Weights of a small image captioner.
Training: soap at rate 0.0034, batches of 96.
Data: trained on regions of photos with short descriptions (Visual Genome), 4.4 epochs.
Rows from block 7 of the image encoder of a small image captioner, named by matrix and row number. Rows with one number within an expert belong to one neuron, the router's apart. Each number is 200 + 40 x the weight over its row's rms, rounded and kept within 0 to 999. All counts start at 0.
Before each expert's rows are labels from the 100 images, of 14976, where the router gives the expert most weight on average: "patch colour" is the nearest of a few named colours to the mean colour under the peak. Only what is clearly more common there than usual is listed. The data: regions of photos with short descriptions (Visual Genome). In brackets: how many of the 100, against the usual share in percent.
# router: router (encoder.blocks.7.mlp.router.weight, 16x192, trained with AdamW), inputs 0-191
# up: expert up (encoder.blocks.7.mlp.up, 16x48x192), inputs 0-191
# down: expert down (encoder.blocks.7.mlp.down, 16x192x48, transposed), outputs 0-191

# expert 11
patch colour: orange (48 vs 1.6)
router.11,96,210,161,163,187,237,187,195,179,114,232,241,201,187,207,272,216,181,195,167,156,224,117,192,264,225,177,221,256,186,170,292,173,225,155,214,225,152,222,246,150,213,220,168,215,157,185,225,206,230,230,232,215,217,126,226,201,154,161,134,192,221,272,182,209,133,201,217,188,111,215,227,213,221,156,165,234,210,227,189,196,234,246,180,196,188,226,195,209,259,277,187,196,250,207,271,128,239,212,209,284,116,188,268,231,195,189,198,262,135,197,177,203,229,72,202,175,205,181,231,314,191,259,234,206,166,260,207,203,249,203,192,179,202,114,255,259,202,124,170,153,167,170,189,144,217,179,240,189,215,182,221,218,221,157,216,144,213,202,118,146,158,224,151,215,202,202,194,164,217,203,205,183,224,244,254,230,284,229,194,154,213,195,228,208,187,157,166,147,160,256,249
up.0,193,190,198,214,269,208,296,239,200,168,141,232,110,180,131,288,204,211,207,205,232,190,190,211,190,182,215,228,146,176,142,194,146,221,230,248,202,228,178,206,207,294,213,173,208,205,226,297,231,174,203,195,130,164,169,186,282,214,233,179,193,196,221,208,177,172,244,176,215,227,169,171,304,246,235,207,204,231,162,188,218,224,261,257,163,188,236,192,180,163,139,211,153,290,141,165,195,188,196,162,200,230,175,228,268,219,187,224,178,230,202,212,197,208,129,173,238,259,192,167,135,235,229,194,155,165,190,279,214,228,158,203,142,199,130,234,94,128,268,189,165,185,186,170,247,132,185,181,183,132,242,168,218,173,273,212,132,131,203,222,252,166,210,189,198,149,193,170,181,139,166,178,256,163,235,193,246,289,220,236,131,187,204,163,148,163,252,246,172,229,182,198
down.0,168,204,139,267,196,229,216,196,222,266,256,200,205,195,185,218,217,191,251,251,219,185,240,201,215,222,151,183,231,176,247,131,212,184,196,190,125,255,227,168,129,177,178,258,175,226,224,203,216,219,124,173,219,212,163,181,188,226,185,232,119,174,169,204,183,171,158,207,195,176,222,202,232,91,289,186,196,209,185,175,202,243,220,192,148,177,192,221,233,176,182,203,203,235,244,157,96,220,241,128,146,232,141,164,178,271,200,167,156,167,211,178,146,223,140,208,202,187,227,150,190,266,284,158,235,175,254,171,186,267,247,306,266,93,211,211,155,236,201,282,251,201,174,248,170,258,143,155,211,206,121,156,280,204,235,249,202,266,232,209,182,179,178,254,177,157,226,230,247,210,172,208,196,264,220,263,247,212,255,181,267,202,223,180,227,228,177,227,259,183,196,226
up.1,226,220,188,222,163,179,163,312,216,244,210,245,226,206,210,255,191,213,248,196,143,152,150,240,243,88,223,188,217,179,203,197,171,181,224,253,213,255,198,189,180,172,186,230,176,241,99,199,225,290,176,281,241,145,197,210,207,190,215,243,234,242,231,151,263,223,191,222,251,136,146,195,200,243,171,222,114,184,204,140,249,260,204,206,237,142,191,137,184,245,183,239,215,233,230,191,196,204,105,222,177,160,184,164,263,210,205,187,225,191,154,193,170,203,148,210,157,185,164,232,171,170,96,222,267,159,247,173,205,154,118,180,197,204,101,205,238,188,175,238,163,128,174,153,225,204,208,242,174,227,285,162,181,217,166,248,264,211,156,135,211,206,244,200,252,130,270,192,188,224,158,118,208,134,206,185,189,241,214,191,238,201,180,243,181,192,181,166,186,207,140,165
down.1,169,242,180,181,189,207,218,229,201,218,159,200,162,130,158,225,185,171,105,122,180,181,213,228,148,126,219,250,260,212,162,202,232,260,208,222,216,193,168,196,149,240,157,233,230,171,166,208,190,314,258,226,197,273,116,187,249,203,202,174,214,145,114,191,255,241,185,161,156,233,244,195,140,256,153,238,211,182,198,215,222,269,219,253,195,219,198,193,228,170,224,183,208,227,162,225,187,160,175,189,202,107,167,191,183,210,190,114,159,158,240,172,210,257,201,251,237,245,216,176,255,136,129,212,165,210,193,207,160,269,242,284,159,124,156,197,169,138,248,221,182,235,279,244,206,153,186,131,221,218,177,233,129,248,197,208,205,217,160,216,136,193,224,168,194,132,213,135,173,242,188,197,191,227,185,267,120,193,183,182,208,181,178,153,208,256,178,183,131,229,272,151
up.2,174,279,183,194,263,205,136,165,200,167,197,199,199,195,148,142,211,229,228,181,160,157,227,261,132,244,230,208,179,107,254,224,210,204,174,240,190,238,235,190,204,150,201,123,169,188,217,179,159,158,180,144,201,179,167,287,223,223,235,219,177,216,186,254,199,173,225,172,210,220,169,149,182,159,151,184,186,215,210,112,165,159,218,245,166,182,183,206,240,225,217,265,268,237,233,174,190,206,261,85,211,241,164,170,215,260,173,146,207,153,282,189,140,155,169,221,232,215,166,279,203,156,225,205,176,249,184,152,163,193,194,203,178,246,231,130,145,256,266,65,165,261,190,148,186,180,214,197,187,244,180,239,185,177,183,241,204,305,161,157,171,253,206,159,206,189,256,170,191,252,236,213,279,236,220,249,166,222,184,200,161,229,263,167,220,122,202,194,221,228,262,188
down.2,199,197,233,113,177,222,228,168,230,260,202,216,179,175,237,219,272,218,216,251,180,195,256,173,167,244,139,295,170,205,156,184,214,222,175,206,164,150,196,103,241,193,214,233,237,146,192,194,193,170,222,228,228,193,215,156,117,171,217,169,166,124,264,231,93,170,139,198,233,239,223,215,252,177,132,188,206,142,193,238,221,226,173,200,256,227,189,169,162,247,182,235,186,202,169,207,170,260,179,233,191,268,152,214,197,225,222,310,146,262,282,208,203,245,161,164,184,178,135,229,227,229,225,206,223,213,216,235,171,154,231,185,272,232,183,183,257,216,182,215,221,165,184,164,261,165,211,107,237,162,140,298,195,190,211,135,233,192,184,231,217,172,156,207,186,191,232,235,260,218,312,178,214,283,227,145,189,221,224,243,207,210,251,204,179,206,135,251,191,203,120,206
up.3,210,248,209,217,237,163,180,156,219,244,194,128,232,140,191,145,133,271,163,146,244,164,206,211,206,232,235,169,154,154,238,165,163,211,176,221,201,257,194,298,294,211,178,221,191,162,270,181,218,192,139,172,249,195,249,189,155,201,203,168,239,200,200,254,234,249,247,261,129,172,228,191,145,142,292,167,180,202,202,249,173,153,247,212,135,182,236,100,157,227,170,155,249,239,201,237,201,208,158,226,246,226,217,217,236,184,220,183,211,224,155,226,246,224,107,232,228,152,214,164,255,245,245,154,203,257,196,137,175,261,155,177,221,203,181,156,282,190,213,214,157,190,198,138,271,171,198,209,234,215,194,172,185,238,197,109,214,113,179,203,218,262,158,155,230,255,236,223,281,201,156,215,184,141,219,271,228,245,179,209,208,209,207,212,178,256,151,187,253,236,198,175
down.3,203,223,215,279,162,209,188,133,219,230,171,162,200,198,211,183,161,205,197,296,258,252,220,155,152,238,214,229,201,173,230,205,214,236,191,194,211,201,278,244,298,155,242,175,270,165,163,184,333,193,215,215,180,133,157,194,298,184,189,205,110,150,210,214,201,123,248,196,206,144,206,258,257,178,224,218,249,204,205,244,207,229,223,212,146,113,216,278,219,145,229,184,231,239,172,177,150,238,196,228,205,167,96,181,161,205,197,171,162,56,203,195,217,220,222,287,222,219,229,293,206,200,294,211,161,153,251,175,127,181,224,217,175,194,206,217,177,193,204,174,157,208,198,186,123,208,175,215,247,197,197,174,209,193,205,286,210,212,199,213,184,167,218,207,220,192,160,114,218,192,254,204,170,249,211,247,190,190,221,174,201,147,190,235,234,176,202,158,240,179,186,199

# expert 13
patch colour: white (44 vs 6.4); pink (30 vs 10.2)
router.13,190,272,200,235,153,154,212,198,194,179,184,236,267,203,203,182,228,210,262,228,179,214,164,205,223,190,147,245,156,293,243,174,220,239,259,238,173,167,201,190,218,208,214,240,177,178,123,236,207,219,120,133,163,145,251,191,233,175,260,180,119,224,144,220,218,150,252,224,194,135,173,260,256,176,156,276,177,159,106,130,177,234,217,204,221,257,252,223,214,241,184,184,238,226,176,259,186,220,235,186,165,169,253,238,190,240,221,206,229,151,264,173,162,207,200,179,238,165,230,159,261,170,133,233,163,108,205,193,228,143,194,169,198,203,133,218,268,238,232,145,184,195,235,247,175,208,245,187,249,219,183,261,218,274,193,183,118,283,195,159,198,210,199,127,86,239,176,177,169,232,200,184,185,218,232,249,147,270,190,190,180,166,145,165,187,201,182,157,210,139,158,197
up.0,234,177,227,239,183,222,234,228,224,166,218,122,210,196,248,197,237,163,214,222,239,206,254,192,117,196,230,248,207,257,237,201,228,123,191,141,185,219,193,286,192,209,127,222,222,193,305,140,223,254,178,204,196,124,165,161,195,182,220,186,205,198,248,151,203,177,247,223,171,266,241,191,167,207,258,150,192,195,135,267,176,208,167,229,177,210,194,149,260,178,286,225,218,225,145,242,163,228,195,156,172,188,165,167,201,213,174,177,203,236,234,310,210,192,235,249,152,262,286,224,231,234,316,237,206,203,183,207,227,200,173,190,181,169,183,203,186,265,178,193,252,276,182,202,214,238,200,189,115,168,136,198,183,255,168,198,157,187,186,155,123,185,199,116,189,254,265,175,170,236,191,157,207,184,143,247,172,156,252,226,222,119,197,199,188,252,165,187,204,227,108,265
down.0,175,213,215,173,202,200,182,204,225,142,179,237,147,151,248,277,164,241,188,200,225,204,300,161,237,239,198,155,249,200,176,215,300,155,212,144,125,171,138,140,165,228,161,175,189,274,185,147,207,205,171,126,233,179,185,176,210,246,213,153,178,251,237,161,185,238,175,182,266,182,225,168,153,232,224,185,252,243,196,239,188,204,175,181,194,115,274,234,225,218,221,289,193,201,201,219,192,220,236,135,238,183,313,262,200,179,155,222,221,229,289,188,271,161,133,229,188,198,208,211,210,194,169,164,158,230,103,190,159,154,165,186,222,214,193,165,189,226,188,184,173,157,232,168,222,193,205,221,174,208,88,221,229,169,217,218,158,191,206,241,179,234,247,165,182,195,194,220,128,203,118,147,174,233,125,167,312,213,226,215,229,234,164,94,207,200,219,210,149,192,204,207
up.1,197,220,146,163,223,249,168,261,201,209,212,231,176,154,190,162,218,115,230,257,139,185,208,190,163,186,141,280,158,155,161,196,258,178,164,159,176,186,270,252,197,267,216,209,333,210,195,210,254,251,208,152,223,145,167,116,194,194,182,233,209,156,193,227,130,202,214,172,162,246,172,165,210,164,182,138,218,212,217,206,107,236,257,194,201,211,265,252,116,224,177,119,145,131,211,226,172,182,250,246,165,223,192,188,210,148,241,194,185,221,185,196,199,174,156,247,212,237,196,188,268,213,171,281,120,207,200,219,285,196,261,233,215,224,247,178,210,166,206,158,199,188,258,217,217,150,213,217,189,249,197,230,260,168,234,202,189,215,223,239,224,208,191,192,225,216,111,207,186,118,184,184,290,174,175,176,110,143,253,183,176,183,278,197,255,201,171,162,194,229,153,177
down.1,182,201,178,215,160,193,183,199,223,99,225,198,234,222,206,244,183,189,251,167,218,185,197,196,153,222,226,214,106,207,209,253,194,226,214,155,180,241,191,169,221,189,122,247,245,239,154,174,190,209,189,185,188,137,218,213,163,190,234,174,219,182,274,263,173,153,258,271,170,214,216,121,257,252,240,171,221,213,240,170,167,180,196,173,218,179,180,162,118,190,206,203,244,204,173,164,147,278,184,143,242,149,204,175,240,267,146,174,190,300,241,141,242,174,217,229,241,233,154,167,214,151,261,177,232,163,155,210,210,225,194,157,232,218,255,204,82,204,169,228,260,148,140,186,145,176,249,240,187,200,220,277,219,172,147,263,246,222,162,170,256,196,85,255,233,275,198,187,240,197,199,224,230,273,262,206,208,125,239,168,215,182,196,169,182,184,145,175,220,236,274,184
up.2,175,165,160,184,235,192,162,158,168,193,181,208,209,142,206,149,170,174,155,237,159,183,169,210,188,210,159,152,223,233,260,153,126,202,287,259,212,236,355,243,183,113,212,215,201,179,156,258,210,112,229,182,186,173,242,196,226,272,202,241,145,249,176,226,181,160,191,194,158,277,199,214,235,198,217,192,203,138,226,223,195,185,199,250,170,201,180,233,202,180,185,147,233,219,134,222,194,238,172,219,218,144,212,173,224,214,219,162,176,151,253,154,107,165,215,179,211,218,223,116,244,128,151,155,180,201,169,252,249,231,226,186,231,207,200,155,181,229,212,195,217,263,180,284,195,266,185,132,182,218,230,229,183,198,184,210,242,210,144,230,215,158,161,216,264,159,275,182,174,187,175,125,169,127,182,292,186,189,184,92,179,253,214,209,200,253,183,154,263,156,184,156
down.2,253,196,213,184,217,159,209,72,249,151,238,172,159,128,178,179,119,316,154,240,198,204,203,192,198,201,202,169,128,229,243,172,232,154,233,298,242,181,226,147,235,169,205,165,163,230,216,179,193,177,172,194,243,192,246,169,170,246,249,241,113,129,88,145,130,207,137,223,187,205,208,164,223,171,195,150,186,200,173,228,204,183,208,220,174,189,220,124,208,250,173,180,215,162,226,209,220,222,190,142,223,289,197,185,207,235,129,232,192,287,192,161,171,241,236,88,203,172,199,201,264,256,228,182,193,215,158,140,226,241,218,221,202,152,194,191,240,232,263,135,172,144,210,216,172,211,255,222,189,234,224,190,165,198,201,172,211,181,216,187,223,192,166,166,203,175,195,289,199,182,254,260,265,257,228,218,202,148,213,198,140,118,199,201,218,242,185,162,189,216,151,242
up.3,193,189,184,252,148,232,179,160,182,155,204,266,288,183,134,176,251,210,258,144,221,141,209,203,152,185,191,298,191,227,159,279,199,262,245,264,234,212,247,151,258,157,221,217,149,204,249,198,56,210,192,168,197,118,61,161,198,226,213,154,241,179,200,211,236,200,258,239,200,193,204,253,137,230,223,279,170,209,211,153,245,213,242,196,224,168,245,268,222,239,225,258,206,168,266,169,166,246,188,196,211,180,217,217,192,276,220,250,270,156,223,150,216,170,260,192,153,196,220,211,182,271,182,253,225,154,185,171,289,258,190,131,226,204,199,228,151,184,199,173,212,203,196,206,250,208,142,195,242,224,203,149,161,187,210,203,134,140,211,163,213,181,243,212,182,167,157,178,196,219,164,202,241,208,255,185,128,208,217,139,182,176,202,203,196,185,190,236,215,164,234,226
down.3,143,207,198,167,206,152,224,167,174,206,183,175,136,194,217,214,243,191,188,101,198,125,219,156,209,254,245,103,209,187,173,148,221,207,252,250,207,164,208,237,242,114,156,198,151,177,180,214,202,179,203,200,184,231,128,162,228,161,186,154,209,250,229,212,231,184,165,215,271,204,201,168,311,219,264,191,259,230,212,212,165,262,196,215,245,208,159,230,197,193,102,173,150,176,205,176,210,236,157,266,196,229,236,187,252,191,189,144,213,153,198,196,166,229,237,229,208,185,136,188,201,217,217,192,215,131,247,196,220,184,180,205,113,207,133,211,256,165,197,317,228,207,229,278,126,260,170,162,167,221,285,127,142,118,239,200,174,201,191,168,167,192,202,216,201,196,138,229,228,181,127,139,191,168,182,197,208,208,254,241,191,233,254,109,110,244,181,200,167,205,199,163

# expert 3
patch colour: pink (35 vs 10.2)
router.3,127,157,209,198,161,204,201,231,236,171,160,290,181,185,199,157,156,237,202,236,291,202,227,206,116,107,170,174,212,245,132,186,172,184,210,252,153,159,257,212,155,227,250,243,154,147,171,242,211,221,166,227,268,223,189,188,201,147,169,195,273,131,223,216,140,215,276,175,250,209,174,196,249,266,231,108,213,281,253,249,219,237,118,195,188,225,187,224,122,208,192,194,145,229,227,232,242,248,255,197,193,158,150,211,175,159,118,171,246,189,252,200,183,207,197,135,120,159,251,211,219,174,180,193,194,186,167,230,210,175,231,229,187,209,217,250,183,201,247,205,222,215,201,204,240,213,202,183,249,246,219,218,195,203,225,206,222,165,270,164,185,169,188,173,183,174,193,352,231,230,180,187,151,180,227,140,178,205,112,193,259,207,194,200,174,170,157,130,191,265,215,255
up.0,289,188,254,232,159,183,173,233,160,196,151,213,173,248,196,214,173,165,166,248,213,205,195,213,193,227,189,210,167,175,182,246,213,224,206,184,193,231,173,167,167,235,202,239,192,130,202,164,184,199,171,226,257,200,211,146,223,187,229,198,207,182,235,173,298,128,166,220,217,197,191,221,280,168,170,225,211,297,225,220,236,143,169,280,196,188,199,191,184,219,176,215,212,264,194,237,147,214,211,180,232,95,128,254,231,187,240,271,124,206,225,251,217,209,243,186,177,211,163,225,233,138,221,212,210,183,221,228,223,210,199,149,143,176,206,171,158,255,229,139,215,220,260,251,149,210,217,208,165,263,261,176,340,116,222,256,126,234,158,225,211,149,214,134,153,262,239,169,171,152,180,229,254,233,174,211,214,268,226,258,176,120,196,193,132,158,303,162,228,245,177,195
down.0,272,201,258,186,193,105,160,198,205,264,166,193,261,235,200,236,167,161,178,161,177,201,232,166,210,142,229,198,221,213,158,151,170,312,180,194,238,202,136,209,178,223,137,171,186,211,175,213,123,152,207,204,203,193,198,236,269,212,202,189,155,187,180,178,215,276,197,162,143,248,187,259,259,241,226,175,203,222,219,228,185,184,164,203,208,252,197,144,193,258,170,229,166,215,202,305,229,163,224,251,156,190,216,174,219,271,245,272,139,134,251,172,220,153,222,192,180,217,205,211,216,190,247,236,209,187,96,220,183,206,192,233,124,120,234,228,242,208,184,166,190,221,259,145,188,221,210,205,221,231,227,214,186,217,186,251,208,270,161,266,188,167,269,201,218,229,229,231,308,186,275,191,182,309,170,169,121,222,236,191,176,128,210,151,228,217,275,267,196,158,201,170
up.1,150,236,177,230,220,295,234,211,221,185,228,172,166,192,206,207,306,137,277,177,233,188,167,257,257,177,142,210,192,221,181,198,253,125,250,198,176,163,171,242,213,148,221,181,192,133,194,239,145,212,233,101,234,264,196,279,209,265,242,152,191,193,191,205,203,247,210,178,165,217,196,156,204,185,214,202,225,152,170,173,202,150,236,202,156,200,202,166,243,207,242,204,228,104,236,222,155,184,182,236,189,234,132,222,234,310,213,218,240,178,205,204,228,215,212,253,199,186,211,175,188,205,114,226,195,196,206,238,283,187,160,178,189,175,136,154,209,135,235,158,156,204,241,239,204,192,130,170,268,237,272,187,164,196,129,136,198,194,289,188,190,207,184,268,299,286,220,210,177,149,198,175,204,215,209,183,153,231,238,139,268,136,224,165,157,198,243,184,178,149,198,160
down.1,179,196,206,267,239,182,211,244,242,170,241,210,275,214,221,190,258,164,245,272,208,228,223,185,213,205,144,229,201,188,113,149,264,233,244,190,231,197,207,168,225,185,215,277,198,201,213,141,197,198,206,97,187,101,188,184,239,182,271,218,266,172,193,196,183,209,183,209,151,192,245,175,258,257,114,187,268,156,199,291,205,227,219,227,91,122,203,230,174,191,216,193,170,195,237,132,195,141,180,212,106,249,162,220,169,164,236,186,204,180,208,141,186,207,237,211,245,251,158,211,241,173,226,218,234,203,217,159,223,77,172,194,152,213,224,197,179,248,188,225,153,194,169,261,258,218,191,175,205,174,159,269,199,160,258,218,160,216,170,268,292,153,186,152,187,168,219,188,158,183,239,219,255,183,162,146,177,188,208,207,222,238,239,127,178,218,209,165,214,176,250,112
up.2,141,215,202,184,160,112,184,186,195,151,216,168,182,253,197,237,186,241,180,253,177,198,171,145,202,234,139,131,212,213,179,277,170,135,213,240,240,213,191,223,275,145,197,139,186,199,249,98,211,218,215,216,143,153,148,261,210,151,161,203,209,188,254,180,150,170,191,233,183,189,168,244,237,184,163,218,196,270,171,208,219,233,294,205,173,193,208,173,259,224,204,216,211,232,280,155,254,103,162,182,238,180,257,184,231,238,172,213,224,246,138,165,190,197,150,188,281,194,236,218,194,259,259,211,202,297,205,185,151,166,230,172,195,229,184,161,227,210,223,207,167,202,202,170,194,279,250,215,195,179,254,257,147,165,231,209,151,195,261,228,178,167,302,244,191,223,187,192,209,187,182,182,229,151,180,162,159,133,223,226,244,149,227,133,255,109,282,165,152,141,171,181
down.2,193,215,241,258,216,173,163,294,182,208,221,241,261,277,204,223,231,205,173,238,206,178,168,223,301,204,163,206,233,216,244,273,219,184,252,250,256,170,273,211,170,241,181,176,164,192,266,212,181,183,191,248,208,109,173,219,142,193,196,203,128,145,204,214,291,143,179,187,216,202,203,247,195,216,214,148,213,152,187,212,196,212,263,225,191,224,253,168,192,287,184,188,203,192,204,222,184,156,194,174,255,102,174,171,213,112,226,148,125,136,256,211,212,180,280,303,175,197,203,165,132,167,226,247,229,199,203,210,230,198,172,194,148,199,174,166,272,201,188,225,144,270,199,203,157,203,174,128,142,148,196,190,192,211,207,177,249,148,238,266,240,221,150,160,103,99,204,196,174,180,189,269,236,211,245,228,147,236,161,153,199,196,211,155,199,228,175,189,209,172,224,215
up.3,216,199,225,232,170,145,170,229,186,214,198,170,197,300,220,241,187,207,214,232,220,198,223,215,237,206,190,183,229,211,140,187,219,175,207,309,263,165,147,130,188,142,291,203,152,204,208,255,227,138,183,207,168,214,170,141,266,160,219,210,196,144,214,155,225,168,237,186,222,178,104,164,210,245,243,221,165,183,162,218,214,211,130,140,154,152,213,168,265,177,263,158,229,170,282,167,234,264,165,152,204,153,210,242,149,210,186,190,172,226,250,267,250,188,220,173,259,170,144,158,185,171,215,123,183,176,230,211,184,239,185,120,320,244,139,290,254,166,219,222,224,140,241,163,202,184,206,212,167,242,164,143,220,156,253,174,189,195,205,185,229,150,235,208,197,229,233,195,211,269,114,232,204,229,132,200,246,227,248,254,209,223,156,214,167,268,215,151,226,204,223,183
down.3,194,153,267,291,236,216,126,211,147,234,184,195,271,226,131,179,142,243,236,243,253,214,176,133,255,152,197,253,113,179,219,184,185,181,158,185,149,211,204,241,251,211,184,203,207,149,162,229,283,167,141,252,241,246,178,203,237,157,220,296,244,167,150,206,238,245,243,233,219,134,226,216,213,159,142,229,238,193,151,234,199,149,217,211,243,125,207,194,177,287,168,182,178,147,248,250,166,183,188,192,164,207,175,242,169,140,134,248,152,215,186,205,166,226,220,211,220,132,249,182,155,176,173,206,172,228,178,234,160,227,198,307,236,241,215,215,187,132,202,143,273,164,162,214,196,218,204,226,190,257,183,259,194,216,191,224,182,213,171,131,159,218,144,137,161,194,228,214,145,138,189,183,196,236,231,163,210,246,256,217,236,176,221,135,191,209,286,232,145,233,201,236

# expert 14
patch colour: black (35 vs 14.2)
router.14,190,232,188,121,212,196,133,205,167,235,204,173,167,206,178,235,200,196,159,242,242,276,240,141,226,228,204,183,220,185,232,121,246,135,191,232,178,216,278,132,133,228,200,217,249,193,187,195,140,246,144,232,251,169,144,192,141,201,215,236,131,225,177,183,206,166,212,186,179,109,195,209,228,148,190,194,172,172,204,249,234,241,175,218,212,135,199,276,213,249,191,204,275,209,148,244,210,131,191,217,162,175,223,214,224,240,147,165,144,212,189,200,268,220,176,222,236,238,173,183,232,181,204,164,173,144,230,173,162,119,150,113,214,235,244,240,146,255,209,140,242,204,301,210,186,322,146,135,228,291,150,202,259,184,180,203,245,146,149,232,185,174,144,213,154,156,185,142,185,231,226,194,146,225,167,194,164,174,231,205,170,140,174,237,256,245,204,225,160,230,190,218
up.0,167,215,218,274,214,211,160,196,243,207,175,187,187,187,218,212,270,241,184,250,201,191,212,134,201,145,171,166,228,199,193,219,192,192,136,233,179,169,178,230,201,214,176,184,208,204,213,249,170,129,220,129,172,166,249,196,233,181,217,221,194,158,180,245,239,264,219,261,169,247,192,196,166,314,165,149,224,253,200,180,159,175,256,214,216,162,200,213,141,191,246,217,198,187,239,258,150,189,167,204,176,171,292,167,242,269,239,168,209,151,288,180,228,223,184,203,177,210,190,301,246,224,239,250,92,218,177,158,128,219,185,187,143,149,123,122,195,183,126,106,228,164,177,156,237,192,199,187,202,187,208,203,208,224,153,226,186,194,216,159,156,146,210,224,223,170,188,270,160,183,132,190,175,210,169,254,136,182,231,205,285,134,197,203,240,137,284,215,141,194,91,222
down.0,200,200,208,218,163,182,257,248,204,241,195,247,165,170,157,220,313,157,161,241,190,185,195,285,172,214,177,215,190,205,201,224,227,158,120,170,170,163,201,191,204,230,225,212,167,241,179,236,211,139,236,217,124,111,272,196,181,305,212,158,231,211,161,186,69,169,223,195,199,204,189,212,178,197,149,154,199,228,208,206,228,200,200,219,188,275,227,198,236,242,220,228,206,143,167,142,186,192,219,210,205,283,223,247,236,178,208,187,254,142,145,261,179,224,199,230,249,236,180,164,137,141,242,181,236,123,237,175,118,215,220,112,162,190,197,216,254,238,241,191,127,238,200,181,188,189,258,135,165,167,220,216,151,145,147,161,229,217,148,154,230,205,206,253,250,257,145,148,146,209,155,144,166,237,200,210,140,200,140,222,268,266,266,201,248,186,218,214,238,213,191,224
up.1,141,236,254,186,223,221,135,140,192,246,232,236,171,156,231,174,200,204,203,187,258,197,223,243,145,161,180,301,222,192,183,169,158,193,165,219,141,216,205,239,194,234,257,131,189,215,191,210,217,278,246,238,160,179,169,231,157,241,225,218,154,223,262,219,177,197,190,220,193,192,252,113,148,236,165,249,182,158,197,260,274,228,183,200,250,279,153,203,166,161,206,177,224,264,267,180,178,219,163,82,183,216,161,217,214,162,210,238,212,294,214,215,205,226,135,159,180,131,201,222,217,237,170,160,155,224,263,217,279,174,172,239,196,182,199,194,264,241,220,147,208,179,248,283,221,224,154,182,198,188,158,174,338,205,170,212,256,235,214,194,253,186,213,158,200,220,181,250,222,185,185,219,200,222,134,214,150,188,238,221,266,191,193,208,266,171,100,140,244,161,186,178
down.1,180,164,163,149,175,228,188,229,237,225,201,197,187,255,176,197,267,265,211,205,210,189,111,189,220,210,252,289,214,213,187,208,260,194,250,207,151,184,237,168,204,202,190,215,175,212,190,209,269,179,142,274,221,132,208,256,218,219,170,126,130,188,173,198,194,266,218,191,149,269,246,205,207,199,211,139,95,210,166,215,225,261,148,177,244,142,203,209,198,256,221,127,235,197,213,247,200,241,253,245,187,166,224,104,230,210,194,328,210,199,134,120,192,153,218,164,219,194,142,182,173,258,214,202,233,174,192,152,207,200,163,239,143,110,216,254,192,214,220,144,143,156,239,192,190,267,197,207,203,168,150,162,170,163,207,196,142,194,248,223,171,161,156,245,233,156,257,234,251,252,168,176,209,188,218,202,100,176,182,217,199,205,216,98,198,209,148,215,197,175,264,165
up.2,211,268,224,145,217,96,178,239,111,182,208,218,200,244,238,210,177,227,168,120,134,251,161,187,218,257,267,175,273,290,226,204,177,211,206,132,160,206,180,132,242,199,166,213,200,218,216,239,210,108,157,227,166,235,186,203,135,220,162,203,181,152,248,179,220,178,171,263,180,235,179,174,255,218,284,154,180,191,213,94,218,177,222,139,214,136,203,204,160,201,160,310,184,192,244,150,199,218,242,300,210,233,202,241,260,227,162,265,143,238,264,161,207,181,249,145,174,238,230,199,149,239,160,204,144,241,249,205,207,133,193,185,235,187,180,203,227,178,182,158,217,235,152,162,263,253,216,170,173,267,250,184,136,222,161,167,181,246,214,200,209,156,278,179,234,179,197,197,141,239,199,194,165,191,172,200,173,213,254,220,174,205,181,206,214,175,203,259,142,177,204,197
down.2,249,257,262,252,177,239,229,233,256,238,199,199,156,195,157,201,114,182,243,169,248,213,156,213,172,232,207,190,157,169,209,127,217,142,167,184,231,207,147,153,128,115,207,219,218,254,241,229,163,171,277,185,160,241,143,160,260,220,230,176,238,275,280,277,210,151,177,187,204,203,205,161,224,189,200,264,183,189,218,236,168,170,240,127,163,174,238,202,199,171,257,212,192,195,156,167,259,224,187,184,182,178,122,193,228,233,191,314,164,219,245,217,208,208,202,169,158,237,258,153,212,220,125,153,167,271,234,185,203,156,231,220,223,190,184,186,172,183,181,173,262,142,184,256,175,221,265,210,167,192,201,204,236,129,292,201,174,254,275,247,260,188,204,188,166,272,201,154,279,146,174,165,186,270,200,222,216,237,155,258,168,208,184,244,230,202,172,233,124,216,170,206
up.3,213,257,229,160,246,208,265,162,110,211,153,213,224,255,215,135,162,187,129,278,162,160,205,239,258,220,264,221,199,208,248,228,171,249,172,175,174,191,279,235,220,219,273,193,222,230,207,191,177,156,168,247,180,159,270,184,141,183,181,262,221,267,196,194,190,274,200,185,203,145,191,168,92,244,207,242,188,171,233,186,123,130,154,206,200,191,223,206,174,244,194,216,226,192,161,195,171,266,203,210,160,275,251,222,236,179,184,182,187,261,109,223,218,156,294,134,159,194,191,230,254,192,185,151,198,142,126,227,162,254,158,165,203,174,171,219,229,222,180,200,208,194,225,208,177,158,215,169,144,193,207,180,196,147,156,129,207,249,261,243,201,165,173,179,136,210,248,163,140,251,237,264,208,249,254,244,214,139,190,284,217,195,187,148,198,283,245,195,216,194,187,200
down.3,227,202,190,234,224,226,175,124,246,237,270,209,170,242,227,254,193,170,185,108,202,219,187,187,172,149,158,244,221,183,175,173,196,283,227,178,198,210,225,181,266,176,188,194,207,163,191,152,244,185,171,277,132,199,201,135,255,178,221,203,247,267,191,223,220,108,178,191,211,179,177,195,191,198,258,175,216,210,209,171,185,126,228,224,192,231,194,269,202,194,151,195,182,239,179,246,175,191,237,180,236,170,136,270,229,253,156,163,268,248,191,172,242,260,246,234,234,229,280,146,171,181,246,185,213,146,260,152,133,199,209,167,229,148,212,191,240,205,138,207,179,173,221,244,227,245,213,187,157,227,275,240,209,194,284,147,203,171,225,155,241,257,202,176,186,139,228,144,194,162,151,208,175,228,253,292,155,190,95,227,165,117,173,94,238,205,258,246,197,180,179,251